{
  "model": "segmentation model",
  "dataset": "aerial photos of the United States (SatlasPretrain)",
  "train_examples": 203450,
  "image_size": 48,
  "crop_scale_min": 1,
  "horizontal_flip": true,
  "num_classes": 8,
  "output_stride": 8,
  "arch": "convnext_v2",
  "isotropic": false,
  "norm": "layernorm",
  "hidden_act": "swiglu",
  "mlp_ratio": 4,
  "inner_norm": false,
  "drop_path": 0.1,
  "patch_size": [2, 2],
  "depths": [5, 5, 5],
  "widths": [64, 128, 256],
  "kernel_size": 3,
  "init": "lecun_normal",
  "residual_init": "none",
  "optimizer": "soap",
  "beta2": 0.99,
  "learning_rate": 0.0014,
  "beta1": 0.95,
  "shampoo_beta": 0.99,
  "eps": 1e-08,
  "precondition_frequency": 10,
  "max_precond_dim": 1024,
  "one_sided": false,
  "adamw_lr_other_params": 0.0024,
  "max_grad_norm": 3.0,
  "max_steps": 11900,
  "batch_size": 256,
  "epochs": 15.0,
  "lr_schedule": "cosine",
  "final_lr_fraction": 0.1,
  "warmup_steps": 230,
  "weight_decay": 0.1,
  "adamw_weight_decay_other_params": 0
}
Rows from block 6 of a small segmentation model, named by matrix and row number. Rows with one number belong to one neuron. Each number is 128 + 24 x the weight over its row's rms, rounded and kept within 0 to 255. All counts start at 0. Numbers have three digits each.
After each neuron's rows are labels from the 100 images, of 14848, where the neuron reaches its largest size: "colour at peak" is the nearest of a few named colours to the mean colour under the peak; "responds to" is what is common among them. Only what is clearly more common there than usual is listed. The data: aerial photos of the United States (SatlasPretrain).
# gate: MLP gate (model.blocks.6.mlp.gate.weight, 512x128), inputs 0-127
# fc1: MLP up (model.blocks.6.mlp.fc1.weight, 512x128), inputs 0-127
# fc2: MLP down (model.blocks.6.mlp.fc2.weight, 128x512, transposed), outputs 0-127

gate.17:131147106168131131098135191164146136089121133149130164123154081115118162121120110124122156121178122149135095165123170092094121102106126115136125127093135108168113165113141094143106082143144091110089138108112112172156109135121123094101084117116149138106112134149110178147103109161123124144131152121116143139150115120120143150083183138127131100106139089132157099100137155130102147103111
fc1.17:167107162123166138133123170148127124109118132114138146104144117149130095129107137088068097148116127103156139134178113110113097132120125147154107094161114142122118147123111159091079179151140126126104118158139072114115139111116092139125121125137139141120126113121063112122110147131147109145123123168136094128115130155138119122110138107167143182092126173102111094150114148077114147176165
fc2.17:140058089132105140114109143130166161119128156090108089135149139102127137094112133144172134115114130130140110116136134097099134137116129120137088151183109120119136124107120102147139139154155162103109106115138132117142127118150094132143059124112092137083083116148090124134138114104143119136151092116095098155139109075129121123145086152090104114167168120145133114148126125119157189142099
colour at peak: pink
responds to: building

gate.185:088117151139095102134122103130187113101107173137130135132129160120141147172127136107134161135095108128140134173117129106134121140125098127103126136113200159142161120101124155177090136109106109159157115148149125125111121149092134110103116144095121139099107158144108132130134091113110162113120149132137160095114123093094112134171105137179109111133111170091094153126088119093123117179128
fc1.185:134137121184127146149139085172159136116095105120117139131136111140077144122139120103147143169105093111073151162129100096116083135122106130145103095131141144125110125150116184153121105166081148165154141121141123131161171111131105114081137119119082120132107130146168135124147107181149114095155143123169131125102083152158145150139118097145117130136108123104103144127105158127105130147104
fc2.185:148114091112101121087131149155141145134161120134099130102087145161113155129132103128133139143102101149129084124121131137145128137116106141079155123124131175116187087113137118127138103132114106157132109105128082166114149145113164099179166099163157104116111120135185179056105134118161136118157105138106135131151153104165138139140106157141135134110146136142128146103120141085145152106127
colour at peak: brown
responds to: crop field

gate.442:123133117141152093095153144154123136093116109127173133126157123088151130099153151101117121153148136124111089124145146132175134133134142143107108152074120114143126090107109158152104157108146108185121131102157119206165146095093124101114129158150124116133140155103153124125113094131154139131158156104171093116137136102164094112112149103156117117174172173131133118131118096145107137132105
fc1.442:118150158111124142105111129141149112121130130105142104144097139136186150116080103138093135115120147147109121140161109124105125126117080137136132138134144142168177137120160172147142127098120116139109094119125115156111143144137088175129138114142113107150154137145149097149136112147126115109163100109142144136137078144158081145103112116174128059092140067175136129141100172147092126158152
fc2.442:142094106105129102133069102113119102138138133152125126177110136144122156122128117102117104128155089165139106153146141140169143108127167129165130151107123155089140186126101095154126163129098154135103180182117126115139129151124138097122092111136129152099125146134159162143114114151117099156133134113126114077108136109171087131111181104151109163139091109104082147128124126159119128114119
colour at peak: brown
responds to: crop field

gate.387:108110150124134155141129064139113156136146167112145166130133082142139118137078151152186121132101125124148098158137138167115119148111107122133081128122087118145125123180139121137142124117157158134119087122151107141104117076120148117099145094135112133138136175125137121097155101095111143107067131134107165103154125138115136093125117151093093146093138113099176129122146126158104144080125
fc1.387:109123127143124144182101161110115133143122085131121125096129156123142159132174125136115092109109147088133096120095126145119147156155112115125121147100168128174154153125151157084112096090146133158107157116128111108120176147132100144116105143170092159158104083164136112200123109108170169156171119130155131131156115141093108118118117143108152145120173148133107137150125139126139126136110
fc2.387:115144140107133150103140131104138107121156143150135119120139121153122074101161195125119109161136122138142121164078096102114117124081102145141119147101115128110112153103143088104088105113159138106098167108132140081164134132119074121088110151139157104131104099113126118092131129093130123136177111173106130125152147114099181118133118104111117143145144167098160091147124111125098127154099
colour at peak: pink
responds to: building

gate.139:118193132099071121124171112150120091112089148158149172170119134115111141098168142160100086147097113151129107120134163129152119103137117118129137062166104065118136137165152140114157123139139103147125113102073107095115137106157142144120179110137106150149143131130103117122160121120152127141101097162152116107135136135100113154114139105121149137138162114126126146159130113111156106128126
fc1.139:149120083114142113109100102133145123153153107131114101070115156116144129152134143143119137126151120127099133143187078088109092110155146112072120151122134178119105108151104141152130127110137102104072148180148143135176153145128129115104113128175113130140112153122112160096129116157087131150107109132153119132139122163133136083149121127150167137088146119139138117089185126153103125117115
fc2.139:104143174108105210112123105140124161126155154122111105124138124115092093070110142175122148156123168150110147106114180150106114158117128132135090117107117095151152119158146164158142123149143146132096118128134130081130159123151130145112094129128132152108172121110173133137115140121077114147121149144087108149164124120167142105132101111104110155139112076117166116141128135134160139124127
colour at peak: pink
responds to: building

gate.395:146145139098111172120163148105152181174125125131098160084096130111151149140102115149127149154138123134171107132097168114119167092144125157140131102127133098158142152114122166134105107088110104119094149130141111096124101153177130091119098124121127143092117123106108063130157109130131141096107129127114111141131158203121092156141123130143162129130137152104145107114109094150100106130121
fc1.395:117104109148099111134129146108157102117095120128141093120159146124146099129158141139132163109136116135110145134165117140143120085114148137094103099104144133131142144073160167147201134141158126112132116105165121089097130119107070165084105145162138179160128116147113146131094142123106146102097138120141131099109132096065152119140118107148102079129102150106113130121082152117129136144129
fc2.395:143124102127137137182132123143116133110150123124138087155155089131139099140104109126118135135114126115106147091146081147119125151117094096126149115133109123099122101165140150088151136148103124196172160157138101197122112143117117122075076157114111125137144100140094144154118139118114152125136135144132136162095085110139150110122148102141112087172112121112110096091158149128132073128143
colour at peak: brown
responds to: building

gate.64:132139101183124124147116122153127123114148132140135122101105139125170135147121107126097148114100128085128127139141105147117109118141099167046089102120155149114166109147144099139101129054126129145061132123189125155142120122156145117151127141119158102128192116145126139130116146149150166113133140120108127128142109136103111072141145132129139144109141138119143113125192139161146113093138
fc1.64:105111162182108139129125115129100077146159125080088112103097133160127131190131127109104144124140120139120102075100130122151089122117136083069125141119098142160152162154107084114115145127112145179128119146152075141130151148125105139087124160113156103097175114142124119153143114152118149113113120148137153114125114139091104114128118087114124155124160125129127146159143139146167099135142
fc2.64:123122118107138109153147134096095111115143154127102161166163106112117093123162136105079125155102165096125109177170160147135124144143129158138147118106076082103154102136102138132105094154088108099137135153093156158151149151109177121136159077133095093115084122136161114123090122160148139103112110119123130120121115111140141104109141124094086157152128157113138152100148136115123158116148
colour at peak: grey
responds to: building

gate.8:120158183130155144123135098097152107100127107105149123097155125164141093141118108124181090151131156108163176157179136105099125115113101123144133137120126149142122106158105118084125082141174126152108133173165171117164132102169091159121136097108132109126109139111120119089123113113137111111155124150135148152127126153154130105133144150106104122103123137153116144074163079144157133115134
fc1.8:094127176116119106127130109081107141135119131115121073136086103151171121150132092154182122099125135144133130150189116108110100126125093108163151110100144185127170126129118101130109114125110130154103155186126165139109143151166116079135145127135137130118146108121148144120134102124145149106119121116105143186109141148153146112127118145145136118098140134132173176128190119124149123128096
fc2.8:100129118166134127080107148113108131136110114120153147118096162114165123141119113128112112085189144155147149129162154101116114116136144176133131141113129159158128102140127140114087196129167157123145155145134104145144138120144128165129160105108118137150088111105160103160106127130141130101127159092115080095162093142129087145124131108158123106098115136140128154076077113109083119123147
colour at peak: brown
responds to: building

gate.6:160160109101095142110115095128139150128117125084140118128142136141087158156130158153157149113138113158169090113102184163133125113144150126170179165128097144140105129134112153083171115089124107123121140109163169157124092130133130154114131171105151100127150098126124117140171121130145139144112142149127158096110109165127144150111143086130139122085127075126144132088122108115118075107130
fc1.6:140162136082079111097120113136146112195147130121160109123126122134131108106113169118118147121121092105153133135157119159117143136120125127102126149096109167117161136181135154111164114158111127172134092093155196167122111118142146109111161151143180089099122147158106125179118120134100168116128096148111148097109138140107150152120128153111105089116139099126121126107111139165116119153140
fc2.6:119140097131069122145127169132151118169183118119141096150196125141113159103104119094159096104163154141167095107093097173112126114094170126152164165112095137137142116121107124090128125111099119152100156177148150140120112118153126128158141111164144154115154115141110114144127126125171131127120097124127125128091128136157149102113164164101166096130160136130136106124121118134146112099117
colour at peak: grey
responds to: building

gate.398:132141140073135145104117180171104091137114164139103111123140133143131131163108148163144152105117144155107141153167126128089124123147127155137103115116137156145151122131117134083102111135128219118108103122132166172175075143139131121161126104106116149150098125143107149106119116157129107130101128107092183140097103118095091128132126106116104124114117097134157145116138128171121144091124
fc1.398:121126111157140109128086099144080142166131125152111120108143144114145126129112149148149131169158128135153137162118070134126126131126125077109121140105159082177109128115114086132109164142114125151154173174106155090177124137171165158109096132122123123123136075129137111143118183156125100153089118114128128134082158110114125120119152152156143137125132156081122132139131151125127109100174
fc2.398:107115158105148106115155122122129122130128120121154122112155109162105125142180100154109137147166138157064100097144147089153135104113125174144120118121107111107132140106120160141119132177131109109116141140134092131056135101142100113155087161139124147108111139142115153160091103123147135122123105166089114115174161163135148185120160102141113099089146171132136133125136150099117117127091
colour at peak: pink; white
responds to: building

gate.491:146134088119138186131154112143122113146137112131116110100111132107104128115133132149132165123116125088079163128146147133106128129142124122151106126100160101098082153084161119154120139129114117132118150150109155151154165115153120127101127076135142112155128129095153129108195121149136159126156110146184141116098159126122130156077172096127132087146113081173133131149092127142166104103153
fc1.491:123077127145131093128100099141116159117160119129135101118115131164112130118129153128112119186153171107194108144130099122153144133157138113107178127105095170130163109118101098143100068123095150122143144129155129165082111173135145147115117140105105169096096110139088146116113095101141101113136150110129160114152128092128124111139135111142106134090152173109131122095132114158144149142141
fc2.491:116125161125146109099132087099149140072111139159142155103105128161143134133149085147143076123191125162161110131115158150147132102118134098087160153157158146126120146136173141144113121131148144095142143132170124089115132169160119112144122123126122110127143178143094151066123132124127118143097143134124084144106153108143127112095113103125094121123084127157119111101085131123154144085124
colour at peak: brown
responds to: building

gate.212:148108120111128123100120128188147131136132113128137116160168135139106141105130138132166150116099159154108134122135093119138117097134131155134127121134134105122127124097105177110186158169112091104123095124139115110076136177155115085152183151087065147104130117112136162100153193153159120099097118120117118119104129108113167114088153124106113085133139092119140114121125129129126131148130
fc1.212:128121135139140137153156141051107089140096176149103104099151107115102118100130108112121142160144168106128140179164073105122109130145160099134146160144167155116110146118121155124118151126156126145160140164126117175155144126160110107142116138140135116131102143139192133111149138101116119078091127137133123145113093115198148142107135125153137164106124132121105118111113109101143158149140
fc2.212:113100069145099117125107133130118142104126145154137159124172156116126100119142110136121065111157103135119144116115116146093122136143147148145078156146141095153116170119123111179092154104131105101121119119176112134141158164111100129137175104153137150167105097109135122130083151148104110159117166111121152115164155153112116110149164130158120163121156096100109130112173108134121125138085
colour at peak: pink
responds to: building

gate.410:160145121119153097095147143129086167148084131093169098141113112137150155135090119124102094132103148126135093129128119087139137100133123119132120118129137108125091122130143136103069176152164134135101101099148165046136106132080119077133132175131134157121087119131128089143111098119158147109099128127140101148143136138130139146124134132116104171117134146116141101148101172138101126161147
fc1.410:127097112145109134122110130129104147099170120172119157122170121126108144120160144126127118122113198133120149133121130144167141162166115147115163123117110115150132168111138155084170148134158134108143150117114091092109132122146075132072132129138086113119122162181147110129154095167096115152152120133101134103112142122095172093133124169115128097166143129155137124167132091147146134105158
fc2.410:145095151115107156111150102118112127149145123190171145148109133111126103134097108108143145121163158123123140122122131129097124127152128133157135202109144157115132116142117158122141129150164157096151143148181106172111131137129120171095155141157094115133110107100106125144147144150141167143157133120118166169142115063142154171122165139164101149161164111152114126145155106148097143107121
colour at peak: grey
responds to: building

gate.296:114132113122083077086108159158124128143100153114149148141145120156141111162137151137114143111131135102149132143184149087063128140128148118108129059140080124148110178127141157093168121131108153148121119159116150120126096152141070118140137175114138132126139117132101132089147117091163111138085121090141114138110141105159135138129100110133122131105118149154129091149127143171105113156136
fc1.296:090120119126101164155108111160075143113092149094145154103128166123104112167099116047122157145145103101087143120107124168153128124096139115154099158108151114119104113093155067154126080148104135119107133132080115133130126109093109113127105134134127105145138085144147122109148118110133139128157126133134085121117162127165153141141126093120165147126123138084128143143111121130092160125152
fc2.296:145113127119112143143096102148103107096116101104111158093110086158141084175159138126107131121119105139121134102122115130118143112118064159127145122126127122108099167130114123113141094102126117097133134149163127076083104098139073132114127115144121137109158097130127120083118165129105103149142124141110133084135087170127087114101143133165127084160106153161150125144199131104131141138129
colour at peak: grey
responds to: building

gate.464:129116136115168127118128138132048122098114128131114150150114122104110112135114146086154154109097134108128125132155130169162152101110116105135118134119107113096164114123105128063155109096096145129144144138142147112113141109123111150152123125111126163114120124132091126101155150144116144206043123097100104123144119116131124143117094075118123138138112174127128111148157138157178120137158
fc1.464:103151132084110146115156147149174135142105116167171143094143147153165127157083129125159104117130123109137126165091117112130131122105098099113137120169109107132153133133135157187133104092109131089107108153131127108123135166095123126106176090086148135121140111113150176148079121166125100110118128134072116115128116113130131116115152142154145138148132158118150097133146090141090083139159
fc2.464:130111100143152113114125085113112130131209094112154140169125119140112143117134131109135135124115114159134112126125111203110129146101136140131150087144156136063151117123151129102079125137100145154117123152087115125101150140109133113079104139138096101167126145109130106139114140102199134152133136112200128144110122121123123106120109118113122105129144121085156086101152154132126129136153
colour at peak: brown
responds to: crop field