From a checkpoint of a small segmentation model: 48-pixel images, 15.0 epochs.
Rows from block 5 of a small segmentation model, named by matrix and row number. Rows with one number belong to one neuron. Each number is 128 + 24 x the weight over its row's rms, rounded and kept within 0 to 255. All counts start at 0. Numbers have three digits each.
After each neuron's rows are labels from the 100 images, of 14848, where the neuron reaches its largest size: "top examples" is what is common among them. Only what is clearly more common there than usual is listed. The data: aerial photos of the United States (SatlasPretrain). In brackets: how many of the 100.
# gate: MLP gate (model.blocks.5.mlp.gate.weight, 512x128), inputs 0-127
# fc1: MLP up (model.blocks.5.mlp.fc1.weight, 512x128), inputs 0-127
# fc2: MLP down (model.blocks.5.mlp.fc2.weight, 128x512, transposed), outputs 0-127

gate.398:137140110117126154126077101104095157103119137170158136169126138146117114121162100142156130144146161131107129166148176162159103133139104094101112142086131176134160127131157107157147105122105092120123112114083119110114120167139116117169125142089123159130099130159083135112136125127166104132162103121155194122121099124138093124103125201131134139143139098109105124114126151160132155114133
fc1.398:136080133123091129129132130121172101154134138127093165118124156123132154116132117125145132167122123151111106133143080116101146115101106114143101136181094110104121141102110142149120111077068130105110124175105149110135119129152154118124124145118050155100112148177109124131138113103167107103146139142081079156177140127150131104151126160163136099132153126113120149120159164126107127107143
fc2.398:107165110099145123092121138132112086140077161135177095149115126172121157106124151079122134113127167125156135120141112126145138164123141142155174177097152174158178198137140119116144135142117100136115078104133095119101149110157116096123144188119090108126142126124134109124140105161151116137142131114140137161150141091146129155136137128102113139124121163105114106167143116138140121144103
top examples: crop field (28)

gate.204:141138071119116131126133085147157119145144086105115174057105141104143136098130119150084092118120081110059124117096192141166114139106132102126159129137109133151159117151154092137133157104151171128114137141132114144114155109135112141126115145119120122106105154119125124106161148099099154157110112077094140117158156109117141107177130097141113143142116148140140168122111125142134116124135
fc1.204:123146127113102109139131117110126117127175111124135151094122132119100183149151155142166116141154114131116124132129095080123123124125137109152112118153131175095135104109060103156115168094071139120158106122158135147125108148079130093156191123143119142107083153114134098144107117139156129124149120101159102127110128120092124107117159147145134148097161130137123170168122069131154112152148
fc2.204:157106183116138132126122154118136146135131123138101077124136129135100078121158109136100160159104148098134108169124141166140125126146126137123142135085108141100149145120101124115125144163148146091130136135098162085183112129150124175136120122124130126145203091151165091104098160160131122157112118132165133121163135172140176129149148102145145084125110134096157151145097117146125123124152
top examples: building (87)

gate.26:158121100145123100148169110163167098150121147170140136116138129157145148135131140103111108102162146166111081133131084131137111157086099093126116149119115075164129138111119123103119149129132154094166116109187140066149135082115159137148135122090117095135104131100161141130139120104134106127099126116170138130093108122110129071151158097152124127163126147099131108121159134134136152098116
fc1.26:124121133142148096129117138143079120150115169084143124125148121090138156137140083162125163140177155169143143112141115158135163138092135118101123084162078165094129099118104122126125150153100164098128146120155102138182136137146116132094098098132127093124150116094116126124124125082165129159144153144203099137135130152106119101141132074136115123123157143118144131117127102130132142108155
fc2.26:123103166177117139129122094128110082158119150119129070138163129133163101157167137191154112169122098150143116110149114107154095088140138101102134107165132139174125119083140116109132103118087097167145107131126119143122159137124105132128124097160117147082154133116106088101127111128137152088141155104123127143092150097139128132142159102110143096136140141121126166113126157111111162160097
top examples: crop field (30)

gate.446:124120161112109079168147184083158137100082150125163127155159123125116146151128154146126138140140175092150101131155126133087142144127143116138107135133145064118138140130160135095125101153123109155110122156168135157103118087152109124104106141159126139173102089108136119114085101094150139145095161132137125110117157106123170127118144121096143098158114120121084124178137139115134109153108
fc1.446:131107175112115118157084117104146094151085091114103152128132134111113147151167100169186156148113086123129101090123136162132134093169126121130159119118079139140118149101105151136121104174092115076106109128166120150123077099153142096118095121140108137165138119135127146096132139092167113143131132158113140114119104132122158122127139158138129112133103165135166127110149146127094085126111
fc2.446:151143170088096175122129107136127109145115155082120133133155104120095083111113088130081166098122132130136111136079163133129157140132131137111115094144120164130160165094125137123152123160144172179154119158135108096135132090109075139103149150110133140116129100105120145136120117111117144100138158143117138160128084140165119091093133128110150116121118153150120138092086152114182152113112
top examples: crop field (28)

gate.364:155115113160108147131086168120112106103150163113157141150104102153117103108101115138112090159088137149139088095076133127118130118096092153139152155112120076113157139129096144137151096121165153122152125089130154113110139100165091145108133148155137146158123093125137138099111156104113146153160094129118100131090144085137122111115116109097103107166098100126094104105168128152160138108107
fc1.364:139162087140126120108112108143178126124144127128122100184132131120112113130162179128162098155140157150121081135138095132097108121134126111101110143138127158139101068163176114119129121142149118087156138130173113153141126141108127125144111110150104113158149112094161124141141118166125145126168100168083116153144104144100131120090062156132160126131168142120079123091125125117148114142127
fc2.364:131105091099128157131119108123141173141102133102126112172136109120115127155155119151152114157090133115143114110119103100142131137123114114103085137153067097137110154077123103137130135106152074107108138129108144073103119125117154106160171101128133122148138079137127126116102151119145120179144123098102117160103119131146131089174138139119181093105160149157098159144112113113155146086112
top examples: crop field (27)

gate.58:130137121113131096185131122139140120093106118126119164099118147134145144110107092133145109113114135084103123135148154157119124118117127103148132162141085117096098126158139098122130139134121153109100181128131198131172146129124174101139102106119163153149134103119127116114137084124201076109113151120138105142085157144154123137118132117113124137117138119086123105147104169124162183155164
fc1.58:145156124136102155127113125110161099116125114149117137119121122142120156127145117128156099162088105116115094130109119127081108186128163140174134130113107133148093073111114132079146119144116122162142150112070114087147129112154137152082139141140162140062130129124115138115155136175187110118145142158145109139141129149105149154115116126147155067142112132101132099163100161133116155134141
fc2.58:149113126153137094120143110124147098142130121135138161125132106112182108068124149117136139121147126095126140178132109125150128127127119139149100122137139129153120133164116214112160115088130068149135130085128112107157133152077092125138197137067141125124137125131124123153147121129172101121132141129126091138130114129108091126148138126113152132117152146164085088111096085122108133099114
top examples: building (95)

gate.111:131106125075156101111119099134148081095163098125116094124086116153117151125113180130112143102115119096112146152124151116088099132117125138142142134127122079094143120159131160106139134155145081147173126138093140139134146099143103097126094135170136118171134137100153131117194119112067127114151098124144126140144151117170126140153099111141138157085119131171105137128144112103136153118089
fc1.111:117135125112130145168123142099118109179094111121122127084176106129147129083146135142144141123106143073160146103077126114137154134116187094116169135154092128140133092150125108133152145137119118155133130105147115148125112110103182167119120166158086119129146142117108085168104121157160115119140118157153136179106146089119146144089151136121143119115137135103111101119100143151105091164139
fc2.111:112114095109144151128154153123143162140096116136131118098136135125096086131132148152127116143117128096146122126092133150119154121077154117168150086116159173104149120127113127109124134093124079105140135109139152168133203092100120120136163129108108137155121136111165142097152192124141150149136144109118128115099118141112177083117128138174161118115121096119133116142112101081118139177162
top examples: building (85)

gate.29:160142141156136121111130120119095149126129123146113150113161164128130111168116131149150110119094116112117162092075139102109095140128197134166173127134113135103109107151091081130105171172125113102140143123084151107149161122160123124106143124104127140152076098131162147110167144160137102130106170123122105131131159155119144159138112084159103150134191139113131127129118095129137124157117
fc1.29:149112125128140139146117103188159109118104121150141132159118120133163149129097134109180147111128101095147084107110123166159125152141156131128140092099131135092149124093144115127158167099128095161109132145142139124089127100096140117132132130120144107172086121135167171117166084106136129129146095143137125134161111106192110107100107125116130137067097114138132154098105114157105084159129
fc2.29:128104142145101117147161100152095149121156092166114101052145091118122145131163144143136113123118108118167087113125128136093108099080108134140108144114194118143126136127117150108134157118120113112146122123108159095105150132130095115104057151159161126131184146158134137161137157110105125095125165140131152116147102163155085118121108120146162113147112139134109113117119125144140140161094
top examples: building (75)

gate.107:148117115128151122156138123111100126110084132158117121155116129165136148128122130144088123112118109107107119095158132180133127129135104132111182123090119125129083112147171107126140086126148162151158126150141118168140146158116136128168165126170095071154128143124138112106120141108088113127124141096118122140215154137102095164139146098158146131154152153148124140149105109115171158161110
fc1.107:118115112164155124147151134141102115157143127084136181143151152106160137116192118136141141144123092114151141169114125128072150056137138133160143125151116114120109124140142105159165137105113109112137123139165077124125070140109118116108140106095136128113118096119114144144133123140148123116130153124107123135135075122141144111128160102125131134090115081088093134108162099166113093106076
fc2.107:124148118097141128111147143175125141175125131162117120111093147191137114145106101152150131104121110109127138150115122151136089146142097130125158140146120157113160081162169103156166142104146083138130159142188123122118150141107148149152149154097126140130119190141120161148113137134124156102135149152169117146139114165102153081117106079142127144112107121137136121105077115132105162096144
top examples: building (79)

gate.140:105133146080157096133112127127143134143104093117106119137092117088160089118162106137145083113123148130156105116143112084173131101146112173120144152128096083127116147129141157127135077145105143109103183115108116133094087113142093125178173112127097141170137148108113136117094144147130113166113103116130145191132169110128119114118147143140122132106109122125096145133142148136134113077097
fc1.140:142097111137146110150102096123178163113164155092115124159130150142183137132128145124149098153159093162101129120128137163109135103140082098147130107134124153148118161138100097101109124126127122113095159168086131150139141144119083136120135146111105119109099157160150127099199150096093150144118105101115124134163132133112166165131116120081170107118136089132125106123111153134125127161160
fc2.140:095147116131125170176111125096112132107151113088091123128095104107116143132118102093127129125106119120144191135165120147149118147152139124104151089155093147135145152125156154116103145105089086106141174127163130125125102149149143115136091108109134151137134111128105145112105127162164142139128160127127137143068093154144104101089116081120159099138134104138063159133161157142131094145118
top examples: crop field (27)

gate.43:159145119139117129147097180155119119151159167139159122136100115143139110133151100129100135155160154138136104146152182165132108148117070126095094165138107157154120093100120145114121153087139125131180122125158126131118128159132163152144193128162158115192160118126141182125113126117139111133165096139123102118126102114133104148135078121140145095124138140105135143099121120130121095101109
fc1.43:135101101147103151133131118097094091151119144123141164107112146082130104141110153105172084093130073108111129121155106104134109125171124155170119127134149089140120117133070167185093114131129134108117124097122126157127135115144092138130138133168156123112155141129158105138150141107144093179140128150157121074150149145121121143120091118137124116154140124156173176134162129105141109090137
fc2.43:108150126148114150131116115119128110144121215146147141122136129170135146163090133150096169124128110124139161152122129121130090159101121172133147112096121108141124137110180136179095115094159131117108113086084134131122092115104142167136113115108130104115088134104140119117137131116143111090142098094148211126099115151129122140146107134177142093136144115142168133100136119109138144105099
top examples: building (73)

gate.295:151126130089105115118101131100162119121108132152119170122147170132129120108104099089166143189120150083118152146137163173161156137124122147145134105143095090148142139141121157103119153112075117092144125112156121150121093121125157090124118106118124137122125149164153115123186156100122156124125120141147130095107106098152068131138146121142123133108137174120113090145178145155155138164107
fc1.295:132124119144157113128144132140106131135086101140147144095168173145092128150139117156134108174140145121135094143144096129147081105131149119123118109127127150110117152129093153120140151130083139147087072148150098126170157144162121106083118099092119118132135119145141121146133108096116132116144128125166083116112108157130110144095118136089095171170145149157126110184106156136079182119122
fc2.295:152131160110131117157107126112162133090115132070126156147134154165144148139087119142118127121136167132138146126168088112112116102120127162112133121129176110123112140099147101083130114194109144060115125155126153134114100099098143146144134162123141135113160140117081140087106103128109070119117149119128135127152110148127131123098148152124101164150112126107092182126114105167168130144154
top examples: crop field (28)

gate.28:139125132147132131101116106136126132155118167154144172130171093139129147101146131131161159113134150174134149113082159144102111121131155125151088121133120134130104156120072124106120122124144113145145185137144150142136171126071166153082091092128140151108105106143153115139108116097151117115174117099115123153130098113121166133174109163163107146143143094128069114108096154127133149127104
fc1.28:164107125116154148113175086132096092145125102135123096124111087106168186117170163080140137111155156165153142116122108078129122110139128150132108136147097153118094117134129115159157123133136134153116131079151118120157158117136126104148123103124108171106113068097079149122150102122104084125152101147123137131149167112124133108161129110127127136108135129137122166133135145153065139153122
fc2.28:140137095140122128143121097104108171156119136084118134126178124135098100115121093116109118097143137140084106113098113121133160146186140133129146096161110138148134064105103100143136148179137146157077140136129099134137102136151133177167103111085125133111107114137107146127110117116101117141101150130196160124148138104115126132136103181078128105135157114095122112117116136125144118152161
top examples: building (69)

gate.27:166155139143104148159088145157081122126081097138146119125136100176125128143130094125121106112130118107160132150100120136158080145131117124136121158108148097155101136126128160111130126109163113140138126139172146102092146108129085107159119135105111164147134132073108124102130146138169100155120107156141106147175146155163125106099131112145045111124137124083139161114131131149158122099107
fc1.27:165130135114084115136102138116120141154121116129084143140097100145137159111173129126120150092110105120112199110112173144102135131137143173086114171166157114100143118090110119132132151123103123087136113118177133115142103119113086102134128089110127145122148134152109122115138098163115139128105114150165125131121105134111124097153131169181109083135143109149159097159126128149158170099163
fc2.27:145135121115153137173105155131147165110111098099121113140110088155118102089118108148163138164116111114077115113125128176111096130079100087142102143141146144119199100152150119142143117133076111144152105140119141136148120173141103088120121115099097098144116134130148155127122131126088124158143084138148155119121144155093139172142160141129104124151129134146127165134111176165109152100112
top examples: crop field (28)

gate.135:147099139097117135129126190135121086167141100124150107100143163172127147118097127117113144134104118153131130136106120135176137141130162136137123130109157137105099165161169114127092148150114134119131124116120153141125192153090160183138125143125157130098131097160147097113079085150100130136079130153100121133148094144126117144165118112132087149121115142132129107116089163129115131068148
fc1.135:128144127113120110128147157112136111106086150149146115141155126167144144168141145134152144131149126156180133150147108137146117123098092108101160109124172085101088145104187136108066122105156150139122100167087136132137170121094145123137147110115157111126164145111147099130127098153106109147145163144103164129169111150175084120100130112117130134156134109116134119110083146106113091109156
fc2.135:107098180142076142127145178139136129126144148115129131123115125141155152087110115149165101116096199123126150210130097165157112138143151128131115127124134146122152094092095096134136115150162112119132160137096153141085100141125113112128122130103133108146144161162097138140083140114140130149126102159077152149137148115116111137107161178134132133114140130159094122132161120128100155148116
top examples: crop field (27)

gate.408:073153136108138111112125155108130106161140142090105156147190060144119131101137108146140110166122117140099154142149160105100145168106146148116109135113158143117151120162095144130107095140148125115159091168120126145106121112142103140142130127147112129120118165080109103134143086138171124156116142127170159132132150087104084147157080132118116104129116114160122119117121131115157120081165
fc1.408:144110122131189153158085130169098140152100139122117120137163096120091136139157134125149151201101119119122155134106147159081194167126140150127090144094117139111150095141127135129114105072148145104142081127138146103123128117169131115137124135089155156087106113142150126092127095137164103159136121116159113130149151146098110122113148135132136120140154114154129146103129082114110135122151
fc2.408:129095143129138121199131173097110155138096144125083139146131122126123169138144134090140104144157114165108137083124119149113124124150144143140089160116118134086136193128160098133123116145140078162122104105140126090114155124152115138116121112114124119143103153165129127105161130116102141168129172117179121151117142139130172163144157140170123147081100099120141128076127122139119107147150
top examples: crop field (29)

gate.424:187112135104084100096107105115101113116136100112114123090120133144115140128154140151152079139151133156147133133118139114194126115117127080150153125130129146128094099155138123082134125111149106170149115153101153123158097107144134141109111097126142148113182119114131126163145152151098066138137096120149133090138145093144176138130137135124153089122124092145120180136088137092137159138116
fc1.424:114180104124132096121127121119134150154112140154081130163141157123115127138129145171153158138152137129101157076166139102163152109096157167098108154130106119150163135098166136161154141170095152153166117081083125193151159129095093179143111157150115125115141126099116159094114123109145134140128120134121127124130099145129104102102137093125128131125109122112147090154157131134105114148128
fc2.424:102180195102133124130091129134136141104128107120133169124128118078085114118101133132103107167153129188116118112157142110119138131109140123128087090110117150113107136163161141147114120151107096120146100120153112085126135114139125144089111091131095147137124077124107158106159137164132112086117110156138144121145110095140118148088118080110125177125110154133122139159131086167097123134103
top examples: building (80)